From a checkpoint of a small image classifier: arch pvt, 8.3 epochs.
Rows from block 12 of a small image classifier, named by matrix and row number. Rows with one number belong to one neuron. Each number is 500 + 40 x the weight over its row's rms, rounded and kept within 0 to 999. All counts start at 0. Numbers have three digits each.
After each neuron's rows are labels from the 100 images, of 14976, where the neuron reaches its highest value: "responds to" is what is common among them; "peak at" is the part of the image that holds the peak. Only what is clearly more common there than usual is listed. The data: photos of arthropod specimens (BIOSCAN-5M). In brackets: how many of the 100.
# fc1: MLP up (model.blocks.12.mlp.fc1.weight, 1280x320), inputs 214-319
# fc2: MLP down (model.blocks.12.mlp.fc2.weight, 320x1280, transposed), outputs 214-319

fc1.303:518448478557533516470560486458495566527550476502502434494497446471561471566539542484554455509520476500481440477555631543494540520576586475458506517487423497487549510521510444512503543456488473512485491432537508454547538523461546479452529490531509487501510481480518466493495515485510479490488485537547542497506556460461
fc2.303:479485457481552540507491495546497433503530441557462504505467428517504537509523495553499501472549496491521534493506529563554479500521496482511504447480522483531514515441481518473480483582518588484458465531505556459551543484556490494527492471445510554511553501531456535508470524527496532511613536538451495505516483480513
responds to: order Diptera (72)
peak at: centre (85)

fc1.553:530493486465553491542513489543489547493563476481490463484506516524482529472561517450499538555487461534457505507510518510484492408507424521544484497497471434542477478523570428512447499499437509448525485486469508459487423477467514530492599507487557466576537543447531443591533501442537438517515492499462565488629503551491
fc2.553:464514491553549550493481528457559516492538401464538461527471467419479512493432483469488489523508540516463484538490497581433466539556480508494507526467464503489531455497445518465502561491501485583535493600523471519488498492525491515519422480435536434523491561538481580487445517511555537476487497410445473493473526439477
responds to: order Hemiptera (34)
peak at: top centre (40)

fc1.81:549494420449498627489552504473467477448479461519510542489487410510506481501515528509465450465491519490540541530542531520526489542455531534571507553597477557443508430495435456424509532490467526533498524421523516477546492506502510413478461454526417491524418449509487499433578535447473494538534479540495452485550482480504
fc2.81:551525520479479494503460490528509517474516590500511486531433554469554540492508477493484470519445491463537510575510522461552485463531510548501488495491483516517495490493540459519438577486603494520487514450478496421499473489522473492516531537472520572525458500470456490497500491511496535506499496515544511462450491370516
responds to: order: Hemiptera (41); class Arachnida (37); family Aleyrodidae (35); order Trombidiformes (35)
peak at: centre (79)

fc1.80:609476468567535455456454462558527484537531461487569520542468550502535460538495562476513443536491428566457427476466512539537480557488456531554469492450529498497498463626512552479548579447563504491553536465432527551475460506527520429492571517527479428449440551460487510532470507449486506511521505474527495509562489482422
fc2.80:499492516448518517488519518590571461548517572418467464552481518489438464444475532535447464527527520487460504486546480398499469515531470510479567519483474505492514586581467467583425549544516511501524474535586420483538582475453553534504441537523500546498537435551520555537522492506446494491538466520493498554453486406479
responds to: class Collembola (27); order Entomobryomorpha (25)
peak at: bottom centre (53)

fc1.759:440571585531544565485539449454482444512493511494516528468487440469486527493478514519482431492500529510517470507551570512433540506563524468463462487438486568550479505429463502551520589486489515551530561558549530537514527440405472477522574440523510509522476458519420503530470526473524503535506564482498526432421493520463
fc2.759:532499435499474520455534435457527499498496511451540461512468575450443506561595503563455480550535463520465470546472461599483498488485564482562417460528472471502469501507549484415487448454453475484441545484518515488475479497452436493497410491431533483471535538479522475562443531442489479514477563526516545500446411540466
responds to: order Lepidoptera (27)
peak at: centre (82)

fc1.675:490495587529543517436500441528538536506517411550536466534564466470530530473505568520502488444510461528536528545490476543510509480475463529477466431511460523520520472525508462481463525511490505483579490533547506495515460496514605515462508473533504585501472511503450487531549450528490481494486460538430553549575479485453
fc2.675:485518502515595487531444473524475497404535492515493437485585457510516507491475638532473444514581521517497437508469488523557491468511497544522525537585498465496489454540577440515495532492418405493558480521523497499501506494448456470424505433525503474507544491491528472462494438467479490491577440542488505500490447501511
responds to: family Limoniidae (34)
peak at: centre (53); bottom centre (47)

fc1.449:504516528453513491563502490457550504568489481461465514503530448510520550456577514463509549498483535480462430460478437499466530441529466492536489546523482484569490517454512429499460516513527528449455534378447476477551463507471490487449439520460515423484530518466424516546464537505508413445518502466514453425480506557455
fc2.449:472415513490496489560504502472503521529537473449521436431546526521516477529525501478501457528555531487431517611533432536454430520460508458546534447485493498503514511488429530516490490544477545479583512428464463472577438541441545530516466478525514479544517536388497524485482571489542452492436434504535500514495520557446
responds to: order Hemiptera (54)
peak at: middle left (83)

fc1.75:545510554481477598479556534429423450479462453527432489421496506412555536530512528554513484516526494447489503456531478447508527470493567494478619529529421506491486495518497582524527505540514521425534596571441536468478471521474502520461575482478453560527436459546486543503528550476461488531478474563512513536528479512504
fc2.75:499491504512507511506519459532576524515428384514512506502532483548512441512501469446409455535533464556534470427561495477437494447477516477519493457554507491527507512476494471435433461481490530529533483477486519509530491485452549516462505512512436436500433533506507495516469434530425487459465428506510504465541556482520
responds to: order Coleoptera (89)
peak at: centre (94)

fc1.563:463560545478545512505506461575436496553508548527516476536465573568535522449422515486553455610525421533480550529483493470482522450505502538469487512511527472496457509552477476452516468498439511456538537506613529467432515473537505467516518479527473421432552453487444510468475441530518581453577549452489442465491440485620
fc2.563:514470537515451480518466504498471512452508563532490532516516500466487444506546505531515484498449587484475534510520538491487464504470501418515550500404499554506457434518495537559439538528547474476546437480474533529516462546519506548440479531551485532500441597496440555504538509488500583407475499477540565466448533459571
responds to: class Collembola (30)
peak at: centre (89)

fc1.115:523481469453557477472539542448494491504460463442508495489424477447475540510557501547572462479549472565450491498420485521505539546517465490495479537496550457490533443475551454553521538463522551500501494457486480487506528529591543497521504478455487539489507416501552530423507537452535477519458571570525477604508429461518
fc2.115:529545494418496511467503569518444472473505496489418546450433458494483485501521384467546487539477471615496490547502579469509520454479494462448541520394461465502416453522517584492523510479502469556508584465510469497578590499521535439473529497490516522466469510566476547509487453464555445534467525527548521481504475538502
responds to: order Coleoptera (45)
peak at: middle right (77)

fc1.552:463537453515517484458568511506513425516443370489525458600486496519512614468536545486525452504448485472492509454509528525463474450499459539468524564489555447480536525490488489502524574554505529442412548454513512570552514461480534443460511486500517478500492428545507489486484473556565567479551478516524486519514492553535
fc2.552:508517511557579520452544577596511513526528463482494486507436572463535504485509557483481445565495463512484502513470580510526489568517460490465489547441485504495434516470484563521517541541586474476473463456500480508511474485480556534525530415548459439486440436487430499450497472571510508511539534504431620469486506493545
responds to: order Coleoptera (44)
peak at: centre (52)

fc1.228:489477516485519489515512462509516535492486496453471525425505524463543517482502489544545585455504479445436548557476489432479521530546495509545506515572551467496507497605541516545534441454531495518450599542518551497507511505505508495556566581447500545516496480425494575512495517431604531427465518515582505514493478499516
fc2.228:521575443510495527493465465508487521452522533431467479519530500520554521596528495484492555573516540515514540480489479487522507506566513548544465583546427562518538524475522461466491531483558587489448572438500502495495432523493488487468524492519452504503441420511520528417510445526455533508504560401461489525547467472495
responds to: order Hemiptera (64); family Cicadellidae (32)
peak at: centre (89)

fc1.465:396492457589515527508567545451459523491488505534486482520476539504516463456502476501507596502552521479528487522599477496494423441509467498465490572498431474483468444497471489471513512457458525565550435393497480527546484483518513506565478579479529453538484535532554448503542512532418426495495505575561520500527471544509
fc2.465:559612439455456519451422482489507466486504478499523529474438597492529472484445563485494506521539453447452502449486476495533500515480515510447483512470456498495509487550399448425519521530431459493502550555548525541510430443494458523519460514510481470469578530465478494466462500482518488500457561452519461538469533482491
responds to: class Collembola (29)
peak at: centre (68)

fc1.401:546537503529512520509510488458469526453444527474513538577512467530449436543592468461514432533505511493471468545557563490552535428468497564537532488506466431459479482511499486498502516494552448494500467509512516519520558519472551630494536478541489498515526504445474501529488461487490550546465557576474484504512505556467
fc2.401:447465516497529560529505468474594507543515507479510409542514493556453513477496522504513481462509503467422499593475557473499537513453506548506497535478442487561464560594510451497572449502569417553520571497541506447531478445438533480498446573435570545506564477444496525463486542596493513478456589506466443460564472506528
responds to: order Psocodea (27)
peak at: centre (62)

fc1.331:380505482490564555510423537510531479536504548441495500492503508493482431495462512503506522454547482501501491605499503515536432456474522437481548490497518484489495548471484539507561522514500500520521524513491454492508485487481558501536405431533481534513536510528553513492452448517431464456477522543453417418512411506526
fc2.331:519527539533469556428518523449477581542470476540563562526540557498483489475553438473557480515547504475496566548539543498495530501530501540474508503435533505579492506573512449456566532495442512472484460483478522530439533492513468450490418471526535517473498450511522571458546489504436478456564513435431585496548531444500
responds to: order Coleoptera (74); family Ptilodactylidae (33)
peak at: centre (93)

fc1.718:548493451502524540467506519517481523569499496497508501490473488463559564419540507506501473501510540513503483557501537514486528501531474541465460586471513490504501486472502439526536517523488478494528469515508504552532500479518464473538559522534469439485521494518538478505389538406473552445413487509496407539507503478429
fc2.718:491468468526524557481542546449444485474478499516531427495448460553513466472513494424440486521466491503443515546574492541447517455414507526508486442501520500521451521494455501456499515462485491602507569438491530547517445538521558537482484584574426455504412448494437565503509499513515485532588472484479514529476582441535
responds to: class Collembola (29)
peak at: bottom centre (33)

fc1.259:424527579501455440526447475453466483520520476512493513549509613558469520552502486534470575512516470484498525557503528390489540451515507507516463498433439451524480500567565507491447550487648503525503496563489513390495530475500497532452551552487561525545550519448554467540391487460552514524441468541500572500414534488437
fc2.259:513509468488521503490507506498512553469524543415517418493534518517502566477509490495481522465447460545476538536465514431502550490468473462514457524536468539512550530513506467530515602466542492464548483472477483534555535520520445481523509453478571528541512520526467420459520503427510547564526507393529482433539496476565
responds to: class Arachnida (47); order Trombidiformes (44); order: Hemiptera (41); family Aleyrodidae (39)
peak at: centre (73)

fc1.163:516472508571480438472503443549462559546579488475559482501511483393419506444489446492524530583563524496448467480530549488553556510520494533562497383498530466522505493538486521522479419539508576483444491552467552492518541475606547464569517438492451468519553516481442466415463469424552459505484554506503471573478568461520
fc2.163:560432457471429539518462542459526533521445477520494471463464496524509525493502565514529505501444510509527488500486495476543534492529470504449453548464456435538556439464522453448519533556514514552538529513547465527531560473549496573476471562481556539497498522517478521475511541453484458458516474527474495586417481509498
responds to: class Collembola (35)
peak at: centre (85)

fc1.324:545562513500451451519433526534415551438508514477568500559478493528475484505523487526405500548495454480487528468508486409487506500522513489527468586498489466528481509534438547514451502532510533443530471546497511455512503526507468518479564592492549552563607501470532589539523447494467466538436507402419509503453435474555
fc2.324:445505514487555447470471494518535500442529516560515518530509511476537575479559526518491449531547478522488513520491471571531531506542489481460477496476495582581544529525497579519514509500481440435444476464509481456492537498490484506510440410495504426483534584443505415444507560523480520465481406485541491465550470504474
responds to: order Lepidoptera (44)
peak at: centre (57); top centre (32)

fc1.602:498476549536567507567508524442452504518520485512511487451552470472521448455475566492508541518530484582447476513543498434525456497552511493541424541489459503504459475420450485439575509515495474484557456516447504531468462507400448459417544434545484492559521412452525501500540438538568508537506506410494533552508504497486
fc2.602:501483561448499465447557549531490514444512581491461545447560533490491492537545503485553436492554493573534531427498496587564542499511501496437506505534470449548550493497537522484546531485538546509529525549520455436515430501577460439501498532418396514481467440457568472487450502420473457507522488522468500547487519505488
responds to: family Sciaridae (37)
peak at: centre (67)

fc1.51:493448464530546456499516505438513518504455547488473453517583504506502497499480584533435557468464514528480500496524503480575532423491504521544462527565465563479520521491407525499575494514617555518501541452506509463500518463522519459511451492435577470495482490486468624492429512540453347564533422524467505535560498463518
fc2.51:467487444501514523567443549449506531523506579464496509563549441518522503543452496493499457443527591540451469479539511478527474522449465456482520455463496497497449507472444510508472417456465494549572524528505530524585503464550439490490495565530501500474431528471435506502420447511496478480498505506479511527415438466539
responds to: family Scatopsidae (29)
peak at: centre (100)

fc1.712:426422498496501430537553466496490458436533425484418461497523462492546455508473494484500507542520456462437434504485530493490431450601478470450549502438515464547477536496496564537504573535571471483476495453511486461528541450535449553484467461480511467538556485563534451497485566542415457563506454596483539528476542510494
fc2.712:489428474498504546548524513512548596522493472538501569528483479471549536465574499507450497483471527536568549451475459457534425530433515511512498470473511512558566504553463495411437573518542486424440490479489461448531499476454511554528494538455546442519487432465487554521525584518453481563530506461488484521580514560521
responds to: order Lepidoptera (40)
peak at: centre (99)

fc1.478:514447532493570517428517547404547524466488404469538510541501539454490560437610440501475428462544529504528557413496457550555485515475499545558451571504486463494552535497447475462460553463507567477497498477382477499497508521407525565486528470426533489432537495506480511561556466498541506569447473482476485494511536471517
fc2.478:524530528479557501492470438571517445534440583463508514489541524507582480541596535512433507522483453532512509492432479574450505491473544495513468437550518505522514530445535566476428516472525518624465472451470491479459529505478422492506444479501435442454424546461505474549527530541560497506489502493421445514546481433560
responds to: class Arachnida (60); order Trombidiformes (45); family Anystidae (38)
peak at: centre (96)

fc1.204:480502531526547520447502486500419468490503450448506435504490440491535511460533504517524510509520450507541456512514543475487484429453557485529480556461526495548456492507511531554522540552480481431548459509534470556520523457574456560475484520583501451463459544514489574447533494495478498487554481496533530535498490496522
fc2.204:482525520417419504493490516510536460551486518539457417533545509490503457523521435471525524471539451514509526535515455491502508529533500583493519539456510453454564508542602477549524473465462592491426532554480515566560489492428438493367581546565500525457493540516460402475511534506433481498488487473507470549484517496522
responds to: order Hemiptera (63); family Cicadellidae (28)
peak at: centre (63)

fc1.10:535497525508516546471522501533561495429509492472476556502477496508423558503506521494551487471465478462527511471458528485526448471475495411559577497459400611586516505492462529512498433493518503511502512451441488475546446432459452484518442497522583489518500496461471546432596463486476467532587467579493454433497499522482
fc2.10:479464532521533428555480523490497467491519495511495514470506513543472565498526469473519477488513580487443549468459472461389498446479546508544496600511522521525500513544518476491455519532573468470441475503493481548487497549442480448513452519510464515480517531486472563468554570483556541486420576474533537507536493534516
responds to: order Psocodea (41)
peak at: centre (100)

fc1.314:543478522463472481505536477436511488528424437503463467531509441520443498471551481515551483453484479441497492502474497532545577493496437587456490437575502452494470564517503469501490499556540493468541427541467482481461497526455500538590503470535488530516575480440501527521468510577518472500461508595513482447514444469432
fc2.314:520468565483468464461461511502491552485572453496422466481558458534565465586523463519534527518523504516518556461543514530468531457566492434441454523537496513451515499486500529411546496451499540471492531472521530495545471529510525534503462556527555431427482502460504523509540552442396406525445483464520459438502465546531
responds to: class Arachnida (32); order Araneae (28)
peak at: bottom centre (39); bottom left (30)

fc1.27:489418526533513468469512496509544456608396518480450534474478531532502489537437446548488523521533472554530500547562545536481478453538545412476535585542568524500473486564405591474459525411491453474566506515478487422555502463461404455490474491545477417486470450483509501493453487497533454499528526506499493503484517513495
fc2.27:545452460545508501560530539522519489496500454556514514560601473457437495499494459511585470485502561524457475492476406558502500542453490545522555476480560437488528489492510423446507515492516531477526496518535571459478586527477452536508532527539493466516515529478497512363547484440522538531475454479512445504485442518564
responds to: order Diptera (88); family Dolichopodidae (37)
peak at: centre (75)

fc1.436:516498460488573464398534526464454499501510480471508517452463509511469523473524464538466466580491531519527414539474452477429487496474552493498431479491552500513451507547477589478546472519442489508473562513450573532461567482490504515474450547424439374509494517492509517466549473516499431467578528534491479495562537565521
fc2.436:527458501455482492497401522567477466522519575455460490462477482516618454502539592404464486440491529471470460481415476524478553443461521529556480474483462503560514537474546544512512522517528384521494465467499538467486510498462448502478457494494571545511460523620495503470523516521489556426435503447526494554527507517440
responds to: order Coleoptera (57); order Lepidoptera (27)
peak at: centre (90)

fc1.125:527427538508482435433500570505471493488458498519512539465498551445474498422513540540538475522532492514446566569497520488457468496483498595509519473546484517509530509522513506472557502517455450479520524450488489487521542487520473517493495485454499498410580565506514555457440531527463479487408546530554503474488544503513
fc2.125:498464433533519555555466481433565395537496553571496530504484493446533482493498566519528561500556519470474474480416566531515483483451477458458478454575518493479539438555458468441456472580512486534554512403523463470497477491491486508494469517430500412463528510490481473507574563506463525497538491511458524557530507556507
responds to: order Coleoptera (38)
peak at: centre (71)

fc1.687:455494490405539483500461517527549550478481522569509565498570493502510491474570501530534565443487529504515475531530500501473525491500505468543489523562494432543551497543543442547518475462542512493443550518519500522482527425531530542507502520438505460511512395513408541466465512445494488555473498592546447532471507525528
fc2.687:465427528443469474431433479473459478564483485520494521546507472458491493529519543433524470474479502545521522510521515552525500441521493481525546526544577447483496477375551397518481512490484474468480452453537518434545471464472490484567526515513466471561511515522488520475507546533442439547537471504598483488521481530504
responds to: order Hemiptera (51)
peak at: centre (86)

fc1.757:523473500471511453500477529517531533506550563465558522448531473492587443585473483535541416507506482501546494519522475463479442506512448516461483489504516506501559550535545508431549445478494470405529553423490463534532517493541503532490508443506516456540495458479509500526499558545519461546520577454533456466437590506468
fc2.757:489500498519480472527457522509534516464562455455482588448509495511450575474530429485433613397476438428482493469494545452513498540492495501471559520521562484501516492524491461495481475543454498460513553529505459461493453545535540459532512521472530510477496477508431532518534524429489597467471508519494416473526542503555
responds to: order Coleoptera (48)
peak at: centre (61)

fc1.352:468583483534475567466515469434503555496503521522558407511441492444456481502554484510508499512469485412448474514543515501471554537479521517487519470498509546579484494510524463520484573568448496535526500530535560455450505488555449549532497500475489496478479439481551498424508587462472535515499443465516535509470525485425
fc2.352:435482503462543491513460463569554549531516593475515489562439554548512506478482531518494508519457562542451525519530523503465518537492456489443422521508448466499452561505496445480494530583543435571489492491495539503486496472479464504507496526468455382508557525426481382521443503500581497477417505535485512449497557524423
responds to: family Milichiidae (35)
peak at: centre (84)

fc1.528:512537501488498480479525523471555543482497531497518459502553427584423532461532500510526468468534535418489429442479470487524517448487499490533525546526531416455444477588458460481465410451532522439510550502539520479521486504432509476505415447522557594528479538518453507547505452502509511510538402558546522473448484513501
fc2.528:530406524512470562534480457469506476478556501528545363545528532456571548585505434517492429477499452500466463509496498495436516478531532484515616469506471498498498512445490543476507550552495484468470449467518533468535482463492510464447453490514537505451438443480472520518504524515465440449515537521487523459487549492442
responds to: order Psocodea (25)
peak at: top centre (42)

fc1.546:485546457514512484466534542439460436498512502505498516607513507509594506456470497528499447512455499441479435430551488434524466513503515516462517570484520519531497521536474485482560532486508560510504554484504489511439568465495499522524534512564542533448469441497490481555499456530510534503579504451476519555483477465496
fc2.546:504503492580511492412523623554560544481460554481451506492453516470526477451452476555527520529433449559542506442550468444541480429578529494528564556464471492478480533531529505562560465483527519471491524545460541570508509513504519479474544565404513514562422483485520494450539519520470508478436538533444553510533440508523
responds to: family Psychodidae (26)
peak at: centre (97)

fc1.318:418456467582496503438500492440490533558518475474509540499523491510489546508461529518482553485470630525462448482470549479480528528433473483549523497475492562524442435445587452462544519519524439425417448521487553555485560433478435448484472474521487451531525543536475493535497505491570501557538441440468525495477496554446
fc2.318:496503440478448459563536511535468548521549465475463552457497467553490514547558493472504523495442522493511494491475456627536532511588487463503593611476421542497547505563526440519521490502477507468570563522524499481478447528512508520443455470524548533509526513493527531512506511509486485517508565538506463546504501574441
responds to: order Diptera (60)
peak at: centre (53)

fc1.111:521513523500475543495506417497521511508463410456538543503537559477476464478422554503461491511514506444512541507459395485424444491496489474512565520483534477496490564460429530460477487495551428510551485546504524474503412537535512443456457492439508511537491504408517556489469478457499542485457530498488514508585551482480
fc2.111:567464495464482518419434577553444455493405495492494531575539498493531527516494555473449437456550514496528518469471456552452494562492504504531477532552557515415510523463425529454486513516512565465503523504515508416456455458471444459500430499524514488479451471459492461524527550454493485446552516541467534506489490483477
responds to: order Hymenoptera (44)
peak at: centre (85)

fc1.284:475542530505432531586509533431565468453532461538512474540536573521520494519537513425454460508473446550492451504469471473512488510480508479534496545476513487470550570549515363468468522500515494427444501505498484522546437520539568504515462554515511458481495489519469485550518498450531493529497459471608478456459508485523
fc2.284:494524476430438501502501469465484523490495455522545437470507493487483560506517586538430554489549467557491462470474447525444508502433476505513520503563546480491547493558502453468478468487452479445475547518487524518462515533519466507458472538523501496517499449519514493466442461500540516467483440465513528442510493463517
responds to: order Lepidoptera (47)
peak at: centre (92)

fc1.442:536539483504552541563538413511481436562490482488548498497421463443564483513511537584520507365530483382425491545580499523426512476493553424499494481435504549470496458484511471536503476430494518524532480468485482521520511447507481463505485467481496550480540517491559495519459465453479536540547471510540505447503432525513
fc2.442:489510496382460455571523457529511484587482500459490500405519512503491507442482476471487527538558505507437508542533577580522477500475498474459478499524496493480506474529481478509513523537479448545543525497594481440479507494503487488477493536437508444474486502498454493559515487440487478543504471543469488510479437499426
responds to: order Lepidoptera (28)
peak at: centre (87)

fc1.573:486486479493512529502480450547482470578434447543557549513492470503538476514501492506514402513503519491486531540470528447519522455451470504433512450497505503490499466483471563534458538485541501436416500492534523423513529499543543497501476494597488467493485558458470460499515460487488543553428499467481423522470468423449
fc2.573:489465488510534465530504459559484535514484490530467518447595515505542493477529467508468413475531605472538470498581533504517460489576479469486508531528544570492486488516472588584402484516463494462534567488527480511498514475562498476501436589565434522518532536479506503503450493446546457539544515550460475529512513601515
responds to: order Diptera (86); family Muscidae (29)
peak at: centre (90)

fc1.274:526515485550482426512500458555508545539544479547512473505533523465530520518470539522499460535541486500541513429463510552482438481508520422475489471538496447425467485457497541514507526533507573466480478514416529545460528486564465407469503508586490560521437520417427516563501545551454490476463560428523500503421528494497
fc2.274:457464454560531531558505506549501504494388540429520469425540497482618526519525501522479515463502505522541512549485568505403519517469575524486493494551527480499362461529474513372513492510519461475467556514532558521488514522453419506522548483554471497492469551459537495446484556445517497520511435556420531467503539507514
responds to: order Lepidoptera (38)
peak at: centre (73)

fc1.15:518562475502497479533509436500470464499485552555586467578501470474426456467452413482437483489507429527531424511560523515486489456471509508561428464426494462486503518461509494542440590521454476553445559481560472474528506455472536495557450505485506481479454566553489438482531540469502428507454498517514497401547538473434
fc2.15:538467516535492445538455524519410533495469466515492500511523393454476483521478478496505526490470492522487512475536549495443495505480520519522497542477507573505455477437556496504508522497615503528584440501546464491537490548544472492443456524412531536563472555473467532486481468443418553490473540485464546463508525499506
responds to: class Collembola (27)
peak at: centre (62)

fc1.360:503578540459518518563512527625544473583570491545443495517538489480500494512565480526482553557552455521451510488503490538459492473488426466509536436499503508476508488497465558502534473513448560532497534438493483393530511478436549546505493476556473482494510530459505543519466497512513543537476460557518482488508518534492
fc2.360:473590562543485478516479500597571468431472565456456484532492541481536520472546527516555608510568550469485439526494483521463497440556450554548501512524455545454440521492534514453435483490508474444483480528491481420451527465522451545475447443518494453504537509491580493540469523512510454411571497456486527473493490597519
responds to: order Lepidoptera (55)
peak at: centre (88)

fc1.24:538498549499457528562536562532511475533431510465541483449522494625497462544457561533541500544475510506522492517453578487492477482455504489522506534561549543497480557458495551440490527515535503528537490494543463432555553478535457485483478498505483506425437413453446509536407540463493443527548460502451479546481581560416
fc2.24:575505537538473528485514485541530528445561513465463505471556456478528504491487518481478532508460487558478520537454465628469458540499462501477554489520485498515482455406500435516435495503489468553528495479543567470498519480524441584520496509531449468520515500553518529378472492564478493551472508453500488540472525468501
responds to: class Arachnida (29)
peak at: centre (79)

fc1.234:461527517560510420489432472536457431540486532472463506461466493478524499481543480545567515455464529456508513496484528526444471496459506448520435495489497416482501553515534543509447487559492542480430518544510493455556541509495469475456509535463442492507464442562478525492520472471482489475525546513444471479532434527483
fc2.234:578446525447470571540434475483424522540517427468542443461495533468499463552496530470459447520489474505470455484455469476505480518569536576572464508541546537442507474490462497465525467524454464534452502429503504578488536541505509488576520498524472506535401523546528442516520467531517503448581439468505476544393583439528
responds to: order Psocodea (25)
peak at: centre (79)

fc1.353:453440455501477478479433544464545533429459575468457522462525405459477525495465479497459519534589482488562521547539472490495538516481533558458488517469487465475505576534519503504483551490426578497421589478499524484507558484509490471492426511551437471502443442484419446511433500473477455486462498484571491428530470481576
fc2.353:500478531535440592476518435533533496494541502458438514440500522559483502507489566499509574491487494542496557477517545475484527501484507533545472547533509449461476550507523542560512588535492510492433468558500480470478536546424489519466457499483513508563510599496522461523534533513544506444553488521485427496486568568546
responds to: class Collembola (50); order Entomobryomorpha (25)
peak at: centre (59); bottom centre (36)

fc1.19:493478473500461450489456522585484535491558479608498536456434581507504541505482523545441547452534535515441609585549532558481454577501528495456497436593582488547502489516579538487518468448482463497486432506539504535515508483466426521522502538535456513537510527471446471487452500552518525517470483471534508533495491546564
fc2.19:480446428486502513531472501467558462590483456459547531495484472508478523538543559521477465497497513529472615490534539444468470519516522459455481516566491492546464503513499509540432536510507487510441531512483530388530471506529429508513489510520464473526521522523501512483564514484485501508444495433448521512511581505503
responds to: order Hymenoptera (51)
peak at: centre (100)